A small image super-resolution model, trained from scratch.
Data: trained on capsule endoscopy frames (Kvasir-Capsule), 42238 training examples, 25.0 epochs.
Rows from block 5 of a small image super-resolution model, named by matrix and row number. Rows with one number belong to one channel. Each number is 128 + 24 x the weight over its row's rms, rounded and kept within 0 to 255. All counts start at 0. Numbers have three digits each.
After each channel's rows are labels from the 100 images, of 14976, where the channel reaches its highest value: "patch colour" is the nearest of a few named colours to the mean colour under the peak. Only what is clearly more common there than usual is listed. The data: capsule endoscopy frames (Kvasir-Capsule). In brackets: how many of the 100.
# convs0: first 3x3 conv (model.blocks.5.convs.0.weight, 96x96x3x3, each kernel summed), inputs 0-95
# convs1: second 3x3 conv (model.blocks.5.convs.1.weight, 96x96x3x3, transposed, each kernel summed), outputs 0-95

convs0.22:151135113125134095097153158137102153141160109153142030146133120128150139145079153107144119131113132106107127126157132075128128091061104141093126123131139126122095153124096084119121100119109139087151119146122142143109137149108121147138143133095142155169102136127136091138141111110112109100
convs1.22:117120095092127157099150101143114093062114124129119129131128085126113078120139115141123110131149128138106113112116143120099103154137144124146097078136115094141130087118133156119139083112106102111075102106110108131130097121073121096103122114137104089123134130094072135096098113153118145089
patch colour: white (34)

convs0.94:117113147128089136144163101116091103101150072116117126151113100138142165133108145118118135073148098135144119085138105150058131127091123134113112109125136131122112148099118131131130145137131109138157120115128127122138122160113119142156096091088166140152053144125120071134133127086113092128
convs1.94:146102106110127107110110115131116110072078048078135083118102109114110136110106110141114112100093140104099113122120160156113098096132104129115120081124087129127124096130124127131138108086121092105116116105105149119108118148140146097100125108146089110132152105113116130099112084122112091114
patch colour: grey (32)

convs0.73:113095125106112108114119135131144118083123121118114148111134093095151097123140147124125130091132154121079114118169119162140122134136000107124122103127140112104097127113110121106114131144121118126096120115130148135094124155145129146129111112121142130096075119108110143122138108139120132103
convs1.73:133093117114109165114153088131109112081154147169110102147128121164145132152137119120122139146098173147128124169093131190140130142141035138145140109140121141145139112114127155119144106134130124101096095121121091121131124202130115094136124140143108145167116117139160106108115131128129124103
patch colour: grey (31)

convs0.62:122135110116143142110081138147115139137078114137107178136133146165162101166143117142167124148135131101131109114092150105137131151142120150096111119122091160096140096118149109102112186116104120127120104121115132117107122071148140146128112112128097136130230128148154096127121117137133140101
convs1.62:090126109132105121146123085104137147153138148128136059136123073102097105135149127112124126117123124126130112124151103060137158069135095122154080113125157141164123166120119116149140124147150119137153152111123126145157111054097139144122143108155157094161107150122136165123129133140117123129
patch colour: grey (36)

convs0.13:156107131108079145141123136139097151118150077128112086181154135171159099095136110139123136137148176115148103121132151124129090136122153115113131096129124120118114087133141155102097098130094135126148157115094140123137125094121131148152141116125108114123204116082133097128136183128122097157
convs1.13:161099101106119098107103090148141110094081133122128200145108093087090099109139132107113118115110110105131097105108107126129148067127136123161083109121150123149133125104098107138148104158147122106112105092117104131130132110157108091113139097088137109163132118146097091122102106106119137123
patch colour: pink (52); white (40)

convs0.45:105130116121110155106097116171148132134146120146140119165112137151100140102138162118149140059160125127143119107148103099126142118103114148120137113124161142104100161115132135115129102118099150135164143149133147157083135126170126114138138110094150112190077130095160076137148134094128080089
convs1.45:168110110118117121128147116144131112085114077070108123134120095096088107116108118115102110142108147097071116110103122148151101107129155123125083096119110116186133102121104109106151100120102117107072082092106112128125129158104115091114138116103109117114129124137098116107104092119118144104
patch colour: white (40); pink (31)

convs0.12:131127124095124140115114105160153147116149127145117164152145149165181125158131121116140123123156149088101138162116158105152094121159113140099073111131064155121161064148140135104144150134138153128096130131155115144147118144109143155132101115120092144121202143155129101125136118150140101126
convs1.12:131117090101105115119115080116127128162067148159134083111106092104091109150168130129142118096118113152120108118120099071096167108122121115155091107119157131134130138099109079127090108154126120144151109107112125111126117092090115105123132133131145095171092116119150143111109137117112099090
patch colour: pink (35)

convs0.90:107128104103127094109095114152183131106141129133130162152118155127144093180131137119162123134115158125082142147156094154121113146148142144136131128129057136075142091124140121148151133156123168121119118122141118127119128117119130169122150146161121196151144130078160162121123113162149101129
convs1.90:179107095116121146131099118165143126094049120110141160120110116137143102160130107113134115105115123122105098103097131115127153075148151119119132082105159136116152137131107132118106129127133095167117134095101125100124104116116123074095153104137123160124155135177186102118101136145131112109
patch colour: pink (26)

convs0.17:142107118137139088108120140098129130135101105166130108149109096108137159160114151106136109096139091105106102164121124154134141106106113133177133148115106127115136074119110114154129157153164147146148103117158150132136137172129112160115128164137163173114084127127067150095124120071104105150
convs1.17:105115114102128144099144120091117075109114095118102104148121119152164087139159104135091111139152110128092082118121148116087113157110119117101098073130114104134113072117122122109116115104111104112087119112118095131119097136061118093091138097132104140138111138113105145114134142168102109127
patch colour: white (25)

convs0.34:197124116102110141138107144109071173148108167133100083145126136134156130133095158126127135098164155100115119112128148084116078102118127134131159115138100109168137105133149131132125157141118120125102142157122136149101123143110144164147149159131128137163162126102132047136144151141108137117
convs1.34:105107085114118104110106103141106113077058117122123133104089090111097097126111108118124116096121094100074111101086107089108142115134113116111077097117102111117144143102100119115148090102085106118115091104104143108105125114116116101106123122118137124116099103115115108110104104106106116122
patch colour: pink (38); grey (30)

convs0.51:132131148110111115133101112150162127128188085114139198135118165183157108123133095142121139167112151125157147148106110172128121176138104129127107117117079134109109091107136159136123109108107144108164163136134109095148133116149135098120113126160104169093154121111122151133108145128125106168
convs1.51:139110103117116158127115122149133141120091134152154108133130119084142132148127161120139122094123146122098119113142129135161137068143077131167130099112195151118149105120137128134169142165142082164097128084130135132124137108145120143127140147160134155173154137164182107094105120116160154162
patch colour: pink (34); white (31)

convs0.27:129124133140111175158133159094099147128162134133141102154130126170167129150119124123082120141137133114154093096110132081102143117097134143104127093129132157110114121116127117105097141116099149125096104146102157132099131103163125097133138127109127148162143138165141041131126135058126152100
convs1.27:102130097101140107159118094120095112081068133141117070138101093093105115112110126118110111138113102122117099105096147102119119091138150135140088083121116105142130139128122120123160072106099107097103103112108120136128118097106148147100110118120139083158119124100099142122098106104093094101
patch colour: white (47); pink (37)

convs0.20:170103135147120153139086172126117142127168156134127144142142095153158139124115110139087109145143116095132105119112160068128130170161117117067071114129135140097133106118132095108122122121108125117082121144117117145111133137129136149118135139092107149148193140166113081136132148115129156089
convs1.20:115136097100122118123130085130110114089073153162110065115108091096104094131133123131126125106108102135119096122093106113109133104102124137142099107127112098156125163110110140114120093130116110098126093112109119120141110106061131110127118118130114097150068126088085127098104113136104106095
patch colour: grey (40); pink (25)

convs0.81:128125117112111123116155124144147123059125144125130089137129109124149087111139141117125133079139151138099140117201112117116142125125030114154120114120125113107112120126115097139123065114124108114090106120129151141139123159107129138130110125127148121117067105076115149120139134108132119094
convs1.81:115103116149104133137128094157123149061180167135139152111132110124140164150142130122124124151104115107152156124101129148135159156127083119113148118129154144151122131119118165133115113115120123116132111118150112127136140234168114112162113113153115117141145106156188096119125110110116117092
patch colour: white (33); pink (25)

convs0.50:130109123138101158139132160109138132080165140130138072141130127122162101127143155106090123105147164102099078101153122111102146124088103120105098092121128125127124107113122088120098127131073168148116114134126192134085131131142110154126144114103147160155087128140144085121153139139131154098
convs1.50:121111104121142121124110083110095109075069147131133095136107096126095122144122114111097109123108109141122090111057143121126134118138121126127095104109119121132144142120108136117144080120086104112071091114107093132104124126098142095092121112101128095140141104118135105126102082113097083106
patch colour: white (40)

convs0.5:150112131134114163143159176073117120112107128143117115126139073153168127126112133122077121115143136108107096097133147081097095146108104121091059090127134130112128129135130111108117170134110129124114118123106168133110126119133122131139124128093136155119182131143112056126143133130118180124
convs1.5:081107102127126098125098090097099108081085139145126089130094095093094116114114119119103110091110102134108081114066124113109156123109097125095104109116095109139117136103111121115132092113104102106114108125122111115115126120117140120113113117113127084123082119095128122122110072123102081128
patch colour: white (54); pink (28)

convs0.10:127117126099101159140096136153133132124096115116132208153146145167169127153148098129138124146150117119145131145136108117135101161110141120098045115129127162094147083126145135121088129116132143121112115129105114136122117093156136119137113105116107143126220141142148102129115152105135149129
convs1.10:117140115134100102137130092126144133164122151125101063152118143097097099161126123114136124110084104130159110107094133133125144084108144151125098117140159106160113170099106112118140126142151117113204137111112108128161137103109140148122113128164114091166071125130097137125129120150115109181
patch colour: white (46); pink (35)

convs0.89:129146119111140116107122169106128148073119089151151131134133151130155100170121132128133125191119165098118131129109111094117146136120112147115138134146062162114129148163139125125124109103092139072166097144125149129120137103116147154133153169118126167148126135150195091103147125147157151117
convs1.89:103143116110128133106122087154115160114107133138168094120115098151104104148152114131148122140125134128136093122162122092107162147146162142121124099124179128143121080120123172140118115134143106105089150109139127124146088061097154103105148139125144081105184140166162157095119123119125096126
patch colour: pink (41)

convs0.91:107151134095114127148183083127117112113116081124126071109133115121149114056110159111156136087147129145136101121182102112107106156095118136131106093130120103116107130118126152124117102089098132109116111113122127136118114142127113152141144076113166142157076137085123112120130127141118086140
convs1.91:154114104119113110111114136117143088060101095093151130116131114131102124066134104116100120124125140132084102115090139115176117102154131129115140111106142123159159118133108193114153094086137113124139156111102129118121127160166113091110127109123121120131174107132106113135110086096130090156
patch colour: pink (46)

convs0.70:145106115104115147125155148129141109084141072113148150135125108156161140042118167120116144133153154113109104096176151138119133154090130115138090097133135129131094135125124129109121098103128143145122139133138135152084128113160105148145165088089170147113118147122120109124139162118130087083
convs1.70:154115090117134130133114093117095090078113111095117110155132112091099112095133114115135124101098136121117073116089103195169133116152084127122137108120142115165150091147120161104151116142141127111082140084099140134122137142130118129116132127107119107168138097130151103135113070151120103114
patch colour: white (45); pink (41)

convs0.37:138143115108142105106131180115126123088093086135150165160111110085158109158134139110108126126118183115088124107127111143141150112102102140116131137128094156103099116133093142124120121107095132116144113121136166136122140147103128151131129147105161182090055131139138094096171095149137128105
convs1.37:107135114096116153105142090129124109133224148146136078154138126167105107150139114132123137135125153129129070127184118123126157156135144142136102107132153104166121099108132175118120121143132103139094145117119108141140091143067129103101118136109137087146156151120138163112106140123135111128
patch colour: pink (27)

convs0.18:164104118157112146128089165158118134110094169111132138163104116153101121126115121121080119125124136115129141098081156117124147098162127117107125130129139099152146114138129118105114080119091112129052132136129113138107136099051116146107122159125136128125060125154128110135128139159112144092
convs1.18:096121102076091096128111080145099112125110117135089082106132096095104066152080109111121126109101101126132120108137107141116139103108100116114111098140117126145095165108108122100120113092126112096079088114102125109134110124123127129119097099114110117150105121104118097115128130079096095141
patch colour: white (75)

convs0.7:167122134138120121149106176086095165130099141172151116131131099128164134152138124126085110170153106105154077113092105096149144129129118121080100125138110148112130095150127141111115108115089147103110092160122165136121136130121139156130135148116108171110150135164113064123130127114112167100
convs1.7:098147112111102131104139091092112091107110153141107079126118098129109047137136120123115117127112115122132084112126121112090141123117164128131078103135131094126110129102115126116121101127119095100118101102120089135145097090046134118107123125132113086129097134098086146103122138134108113128
patch colour: white (45); pink (44)

convs0.24:120140148114103148165102146148161125118109179124133166138127106144159132058133120137162136096150132099161120165118148125142098169173129116143087133130138117133155097120140130136111131073106108147056131124143116163175125151084137139125125126113155134091123148141085138127116133151114127106
convs1.24:162128101124117111101130100151149120116134116111095049111132143098106121108127128118140126118100119150127111114117105149115119097106130142107134154134144117125116178116099171111140142116133132113184102131104121106159122173097125134127115113154104110155040095100086111119114110094097104121
patch colour: grey (45)

convs0.36:123107148125161125126072106117105122126158157155115079122094112149090156153117149127152110089154081122156109150053108102153094166132168140109104110108160126098116154099114144120134140156144115124129151132148135115146131168111105155125126152118100089155124146131085121117111128093118123147
convs1.36:161107103117119136087149118134107119108081086116099100106120093099149102123127106124111117123109102134063120115119134128105118097140109103115111095134097104139131086114110110113136111105103093099103104100101092104085121110078137082108155119126114142138088099122069111109116125116107144109
patch colour: white (37); pink (31)

convs0.8:117102116124144123118135108096105089125165103127113130134109113094100139159109134128149113112122086127140130105125120134131131096109000124107088114121143134099105149142136117124115160115161116117139118120122134127122120119145129112106112129142090095168127135121094145095127124135116118111
convs1.8:117090098115104126133135123113101101101087083149116113119118090157144111111135124114106116136102079133109133145118137125118088129133028112157116096129133119145138105096108097115154093125145095101080082105119111123122141131102127110157123098156129135118079113093104116103114129127118145117
patch colour: white (52); pink (40)

convs0.85:099134105129144113108130111188169119100065126088132130169120116134146103143154122103166128124111109163084132126156100166084133118146146135134176147125101116118110141115117175131114039124124117137132109123112110126123117141130109112111123120119143155120068103114144150133127115119158147111
convs1.85:151123125130162155131116157178138149118151104086153161159131159137147152122148135123155134149123187114134141122130130152188157131146133137115137149103145160145144135139136174125140123123156137175136184153143156126147124176158126114122131146106145166152198134149147115158129116127149101162
patch colour: grey (29)

convs0.48:078135159133123103128102175098064125135174077139134092085137122120157093115123136097112113102120117146144139148103099093151134127126117133137127107134138135105140121116124148122120103070096109081157162140126142129137137169122125093079133164132127128137112095145101141131147109186136136114
convs1.48:115119108124114152095137104141103090105113093125123119095109126137145119124118134121118110113147147141078116110116145090104106165123136100136146101135123101142111105097111125110137125099122086119082089093147100095125124127064093159129142107152102140154114135097040119098109142128126168107
patch colour: pink (25)

convs0.74:149116132121110142123129162128090140125123115116126130187134144110108107115091119135124139125165112131152112101147116119114082092122206122099168118145164130124121134125149133127124123107149121146072132145116148159136131090162136142131153131101140105114227126122116085135137160103123103107
convs1.74:140089126125130115120144102167095109105142132086105154146113118133112124064103129133116116147091102108153105108100124148151116176114157131136084096140127130148120110136113228120132067110123138100093113113108124131135115122138120141105130119124103111156087111132084119099121115113109135143
patch colour: white (46)

convs0.41:132125118117117145147110145120149114076098084103131180135104099151158125140157119108107127150098178102108096083132153144106145144101097115124091133120112133100117124128111138120116059118119142124118099125127149123070121128120111096122142089087168172116111119107135082105145142131133143088
convs1.41:120122100109104112151114091146090114143146153110126078148139129101100151194116117122127128087120106132121082108122097197162138108137138146138120097124149130163144114135123160109156138148133114098084126109105125124110130129157145138118121125108134097146165120151204114143105089125104111104
patch colour: pink (49); white (36)