From a checkpoint of a small image super-resolution model: 22000 steps, 42238 training examples.
Rows from block 2, named by matrix and row number. Rows with one number belong to one channel. Each number is 128 + 24 x the weight over its row's rms, rounded and kept within 0 to 255. All counts start at 0.
# convs0: first 3x3 conv (model.blocks.2.convs.0.weight, 96x96x3x3), inputs 54-59, a 3x3 kernel for each
# convs1: second 3x3 conv (model.blocks.2.convs.1.weight, 96x96x3x3, transposed), outputs 54-59, a 3x3 kernel for each
convs0.9 [138 132 115 134 137 123 129 134 126 142 144 135 139 145 136 146 155 149 140 141 140 137 143 145 139 145 143 139 176 153 125 121 144 121 110 108 121 120 107 118 122 116 121 121 112 137 142 134 139 138 133 136 139 132]
convs1.9 [119 112 124 132 124 127 156 147 156 136 136 137 133 121 130 142 109 119 127 133 116 102 124 116  83 113 122 110 132 151 124 159 158 128 173 164 100 103 100 108 102 104 104 105 105 130 129 132 142 137 135 152 148 146]
convs0.10 [140 137 135 146 138 134 146 132 128 152 147 138 142 134 132 148 157 163 138 137 137 136 145 139 139 141 141 127 167 163 124 134 156 145 153 145 125 133 118 125 131 127 120 127 128 138 140 133 142 141 138 138 141 141]
convs1.10 [118 110 114 134 116 119 141 142 138 142 144 145 137 146 144 147 118 126 139 135 137 123 126 132 111 123 138 120 115 104 103 117 110  85 137 131 108 110 116 110 111 119 109 116 113 124 120 130 131 128 129 132 132 129]
convs0.11 [ 87  97  94  96 129 108  82 110  71 177 162 151 132 126  88 132 154 121 108 125 115 107 118 105 118 125 114  95 129 140  96 144 146  92 145 162 126 128 132 124 117 103 133 140 121 118 118 123 100  97  98 136 136 130]
convs1.11 [118 109 122 111 108 112 123 112 114 156 139 158 140 141 122 114 113 128 106  98 134 119 100 135 114  99 137 127  99  93 148 115 134 132  90 149 138 111 136 138 109 150 143 136 166 134 135 138 129 125 130 137 128 130]
convs0.12 [136 121 107 122 109  94 137 128 104 155 174 173 137 141 150 153 149 165 120 127 129 118 127 122 124 124 122  87  72  95  65  69 101 124 123 139 151 139 141 126 118 123 128 123 129 132 133 120 121 123 113 133 137 125]
convs1.12 [113 101 103 102 114 120 149 141 130 114 121 112 134 129 134 116 126 136 123 133 149 129 144 151 122 138 156 147 145 188 149 145 185 151 192 186 163 130 116 147 120 138 125 109 147 122 114 118 117 110 111 124 112 113]
convs0.13 [ 99  90 106  98 106 111 106 107 102 123 130 120 121 126 115 132 125 101 123 118 126 120 114 121 126 121 125 103 115 118  92 107 104 122 156 152 123 108 109 122 112 106 147 119  98 123 114 106 109 109 101 111 111 105]
convs1.13 [ 88 102  99  85  92 108 110 115 119 126 124 110 100 107  95  86  96  94 110 115 109 113 116 105 118 113 106 116 128 128 126 128 122 121 120 127 114 115  90  95 111  87  82 124 100 117 117 116 109 111 116 103 101 100]
convs0.14 [174 144 147 165 136 125 155 131 134 122 109  94 185 157 132 168 163 157 119 128 129 112 125 131 110 111 115 145 174 158 133 148 151 142 137 144 124  95 118 130 123 122 132 103 107 119 107 107 114 114 113 120 120 108]
convs1.14 [132 125 138 125 117 128 150 122 129 137 129 135 138 146 148 123 130 137 136 142 137 121 143 143 120 137 139 106 134 129 129 148 136  89 112 109 133 139 135 136 133 131 135 134 135 148 145 145 146 143 148 147 147 149]
convs0.15 [146 140 126 118 121 122 129 127 126 132 135 144 119 134 139 130 143 150 123 137 138 134 134 136 137 136 130 136 182 172 112 129 163 119 133 144 120 120 121 118 123 120 124 129 126 140 135 131 137 136 134 136 137 134]
convs1.15 [116 116 122 131 115 119 142 136 145 128 124 133 122 117 124 134 115 123 128 115 103  96 110 111  90 112 112 121 139 129 127 148 139 124 153 141 121 123 122 127 118 127 123 119 127 125 123 137 132 134 138 133 131 131]
convs0.16 [134 139 144 146 158 150 130 145 137 148 138 115 169 146 126 151 125 125 119 119 122 120 119 114 118 122 121 140 110  84 110 112 114 122  98 112 137 126 115 120 131 109 121 127 112 131 140 128 127 134 123 129 147 127]
convs1.16 [166 143 138 190 179 156 169 159 155 112 120 114 112 125 121 125 132 134 140 152 148 136 146 137 139 148 141  73  93  84  69 121  80  73  96  71 115 134 122 122 132 129 129 128 119 129 131 125 144 139 136 129 124 137]
convs0.17 [121 117 125 137 134 143 135 120 123  89 122 144  77 102 119 107 115 116 121 120 130 123 118 128 120 118 127 105 114 127 112 116 127 119 137 156 114 123 128 117 129 127 136 143 117 108 101  99  93  94  94  98  93  89]
convs1.17 [121 126 138 130 125 142 148 151 146 105 118 119 111 118 113 110 104 102 115 119 117 123 119 116 117 115 111 113 133 138 129 139 130 129 133 141 102 104  88  96 100  83  85  96  92 112 116 114 107 107 110 108 103 101]
convs0.18 [139 144 140 144 153 140 137 141 129 155 157 111 144 159 144 148 171 156 129 133 124 127 128 123 122 126 122 164 177  91 154 191 136  84 106 109 141 132 139 149 135 136 141 127 138 119 123 123 113 130 124  99 109 106]
convs1.18 [140 134 176 145 146 172 148 161 188 135 141 113  89 129 120 103 131 124 119 118 119 115 119 121 115 130 129  83  76  97  97  91  90 112  96  78 125 126 133 129 123 128 127 128 134 142 147 145 154 150 149 140 144 140]
convs0.19 [151 158 152 117 138 139 128 137 143 128 121 130 113 117 117 132 123 127 134 135 136 141 134 137 136 132 130 118 138 141  99 110 108 115 120 118 110 109 112 107 108 108 107 112 108 122 118 123 122 123 124 126 120 120]
convs1.19 [150 154 150 149 146 142 170 159 156 141 145 147 137 133 150 147 122 143 152 153 132 139 147 132 135 152 145 122 128 114 109 133 116  94 125 119 127 134 130 135 136 135 138 135 139 149 155 151 161 160 158 160 161 159]
convs0.20 [129 123 117 130 127 117 129 122 120 135 139 142 121 122 121 123 140 139 138 142 138 137 135 137 135 137 140 141 157 169 137 140 127 149 143 128 105 108 116 105 113 114 107 113 111 156 155 150 159 147 149 151 158 148]
convs1.20 [161 162 152 180 163 153 174 176 175 140 135 146 133 134 141 136 114 122 137 141 131 115 133 137 116 141 143 105 140 163  99 152 168  93 133 129 109 115 112 113 118 112 115 113 117 124 117 123 129 126 126 130 133 128]
convs0.21 [146 147 133 133 141 129 130 131 120 147 159 159 121 134 133 133 145 148 120 123 135 118 123 129 114 124 127 142 165 185 121 127 126 119 124 120 119 119 118 109 109 112 113 116 112 154 155 146 146 141 136 144 146 138]
convs1.21 [131 133 130 131 125 120 150 146 140 128 121 125 115 120 125 123 104 115 131 130 121 103 121 129 103 128 131 119 140 132 140 151 149 125 155 152 120 123 131 122 123 130 122 124 125 110 101 106 121 107 104 123 111 105]
convs0.22 [161 156 123 151 147 124 148 163 148 163 148 102 182 163 128 139 160 148 140 133 115 138 129 114 128 130 113 139 131 143 151 156 153 163 135 116 157 118  99 181 140 116 143 120 132 131 132 123 135 132 130 139 146 148]
convs1.22 [127 114 103 121 129  87 121 154 107 140 138 119 139 123 130 139 124 129 134 124 128 133 119 125 135 121 125 153 130 119 115 112 156 112 120 121 121 166 128 135 147 134 148 135 128 133 125 124 124 127 139 121 123 132]
convs0.23 [121 127 125 126 129 122 135 143 132 161 172 160 119 126 112 112 139 121 131 143 119 128 130 112 137 150 129 100 106  81 107 127 111  55 103 107 133 135 114 124 116 101 146 151 143 128 140 140 125 128 136 128 138 130]
convs1.23 [138 154 143 125 136 141  95  93  94 151 135 103 127 112 108 133 128 139 140 127 145 136 121 138 137 136 147  81 137 137 101 110  71  87  82  29 139 137 144 134 111 142 136 130 139 131 128 137 149 129 128 126 126 135]
convs0.24 [145 148 144 109 119 129 109 141 156 174 153 150 168 154 116 148 168 138 117 112 126 128 127 134 121 121 123 113 110 125 120 112 105 136 137 118 113 114 145  88  98 124  74  95 130 109 108 134 142 143 151 128 131 136]
convs1.24 [143 105 102 135 136 141 127 138 126 145 100  96 130  84 109 119 101 109 132 141 140 126 133 138 129 137 144  88  82  81 145 145 150 123 122 132 121 166 167 123 157 174 141 147 165 142 126 136 151 146 137 138 119 135]
convs0.25 [137 151 152 171 160 170 162 154 166 135 141 130 132 122 132 133 126 140 128 131 131 133 134 134 129 130 126 137 126 121 160 142 136 122  95 120 119 128 120 107 125 121 100 119 113 131 133 122 133 130 125 125 131 120]
convs1.25 [ 85 112 127 110 130 130 122 128 132 123 134 119 125 131 133 121 123 117 115 138 115 121 136 119 111 131 122  71 133 140  69 123 130 109 130 116 115 114 141 121 112 131 130 121 127 138 131 136 145 138 140 141 136 141]
convs0.26 [118 117 130 114 100 101 120 107 112 142 121 114 160 155 136 167 180 151 132 105 124 150 123 132 142 120 119 149 139 137 125 116 115 108 104  87 110 104 131 133 125 141 114 113 136 110 102 129 155 141 146 125 120 122]
convs1.26 [165 138 144 128 122 127 101 112 127 157 134 114 112 125 123 102 143 116 134 145 162 131 135 152 131 136 176 142 110 135 158 128 160 126 130 207 134 159 144 148 164 172 131 155 179 134 142 138 146 158 153 134 123 135]
convs0.27 [135 131 126 136 132 137 162 148 139 122 123 123 137 147 139 156 136 123 137 132 135 141 136 132 140 137 135 145 107  87 115 106 109 132 118 100 134 135 126 122 128 112 121 122 113 134 130 135 136 137 136 134 138 137]
convs1.27 [140 140 141 150 140 137 144 145 147 143 150 136 141 143 135 131 148 157 135 140 123 137 134 115 118 124 114 103 128 136 108 139 122  70  97  81 107 113 111 102 111 111  98 105 108 129 129 137 141 141 141 145 149 144]
convs0.28 [138 137 127 141 139 132 133 136 135 138 136 116 150 144 138 167 154 138 141 136 129 144 139 130 136 136 124 164 181 157 165 116 132 148 106 122 127 122  99 125 123 113 117 119 108 133 133 124 139 138 121 128 128 112]
convs1.28 [135 138 136 146 130 122 159 153 151 136 129 135 142 151 178 141 124 177 127 146 117 134 132 105 102 119 111  56 117 118  82  96 116  81  89 125 103 102 108  98 102 106 105 104 112 129 126 125 140 131 128 135 136 130]
convs0.29 [124 119 114 122 114 109 134 135 122 130 138 137 159 167 154 149 158 129 125 137 125 113 133 116 120 142 121 148 138 119 140 142 140 130 131 112 116 132 137 109 131 119 120 135 123  87 124 114  94 139 124 113 141 134]
convs1.29 [201 181 104 159 161 133 146 139 131 122 122 103 133 133 115 133 117 115 134 125 124 132 124 126 131 125 129 163 144 110 136 136 128  93 131 110 122 127 118 135 117 110 139 108 100 121 120 123 109 119 121 116 119 119]
convs0.30 [109  94  46  93 110  94 132 147 127 148 145 152 151 165 173 125 120 142 135 133 130 129 132 133 130 128 136 146 153 158 139 150 141 158 129 114 118 120 101 107 123 114 105 133 115 134 142 125 134 139 124 133 141 123]
convs1.30 [138 156 146 131 155 100 130 102  86 172 135 135 137 110 154 127 107 168 109 121 132 115 125 129 113 126 130  85 151  83 124 149 133 162 166 135 109 151 150 125 138 148 144 128 152 129 130 132 130 120 132 128 122 131]
convs0.31 [158 139 143 134 108  92 144 110 110 108  97 121 119 131 150  93 114 151 138 136 107 139 135 111 131 127 113 117 121 152 144 123 148 141 126 133 102 100  87 133 122 110 133 114 109 119 116 124 118 126 122 138 129 134]
convs1.31 [157 151 169 140 143 153 130 149 180 125  92 101 130 117 112 106  92 106 133 126 139 131 123 140 132 114 131 127 127 112 115 137 123 118 145 122 151 164 155 142 134 112 151 127 105 125 133 128 117 117 121 133 137 130]
convs0.32 [ 82  90  93  82  87  92 111 108 110 134 129 130 160 149 137 148 142 133 122 127 126 117 123 124 121 123 123  95  89  75  95 102  90 109 112 111 135 121 148 131 119 140 153 129 135 129 129 117 117 130 119 112 124 111]
convs1.32 [ 93  92 101  93  91  96  99 108 105 105 119 139  94 100 107 105 105 114 113 111 110 116 103 106 115 104 110 103 104 116  95  86 104 103  94 123 120 115 110 112 114 110 111 122 107 118 118 118 118 117 118 125 121 112]
convs0.33 [104 110 123 126 136 137 134 135 136 140 146 157 137 129 134 148 140 141 121 128 126 132 133 130 126 129 130 145 147 136 118 116 131 105 106  97 128 128 134 125 126 146 113 113 122 124 133 121 129 133 128 122 124 121]
convs1.33 [103 120 116 115 125 119 132 143 140 109 106 108 122 110 110 121  96  97 107 117 113 102 116 119  99 115 121  95 129 135 118 152 140 125 158 152 118 120 119 124 120 128 122 118 133 124 127 130 133 125 132 125 128 133]
convs0.34 [145 155 126 130 157 161 107 145 163 152 141 137 154 150 119  92 121 122 127 130 115 125 127 122 113 127 128 138 150 155 156 123 107 146  99  75 115 114 114 107 106 115  77 108 126 122 140 115 133 139 131 118 133 128]
convs1.34 [110  99  95 101  99  76 107 105 100 143 142 168 143 161 153 122 136 127 118 123 118 122 124 113 123 118 116 130 130 102 123 164 129 110 109  66 137 129  93 132 118 105 113 121 115 137 130 139 132 122 133 129 120 132]
convs0.35 [154 143 113  93  92  85 119 131 102 127 133 145 162 160 171 142 141 135 133 136 133 140 133 138 132 132 130 100  99 106  73  48  93 129 102 124 123 142 146 114 119 146 116 119 136 131 130 124 142 127 136 133 130 117]
convs1.35 [113  96 132 117 119 153 150 116 133 156 138 112 132 148 159 180 154 155 123 150 132 132 155 132 130 141 139  97  98  37 103 115  40  43  79  99 120 123 131 116 115 118 133 133 146 134 127 129 134 124 128 130 124 130]
convs0.36 [141 139 141 142 152 147 157 153 137 133 114 103 160 155 140 150 144 138 132 130 128 135 133 124 142 134 128 102 104  98  84 102 117  87 108  96 124 146 125 130 153 121 138 157 138 133 138 131 133 148 129 136 142 131]
convs1.36 [147 142 141 144 140 139 148 137 137 134 161 132 127 146 127 109 129 138 142 140 138 137 126 119 113 115 121  79  72 107 121 129  98 101 109  88 107 111 118 107 111 115 102 112 120 130 134 135 137 138 136 149 147 144]
convs0.37 [112 123 130 121 122 122 136 116 109 105 106 105  86  79  82 108  99  98 121 115 116 115 109 113 126 119 118 106 107 113 114 107 115 147 153 165 115 116 111 119 117 106 143 129 108 114 100  93 107 103  92 112 111 103]
convs1.37 [106 113 126 102 107 129 126 135 136 113 121 110 102 101  99  97  97 101 107 119 109 115 119 110 118 111 106 122 128 121 134 140 125 120 132 144 113 124  96 107 117  96  94 115  98 128 128 126 121 123 118 112 109 105]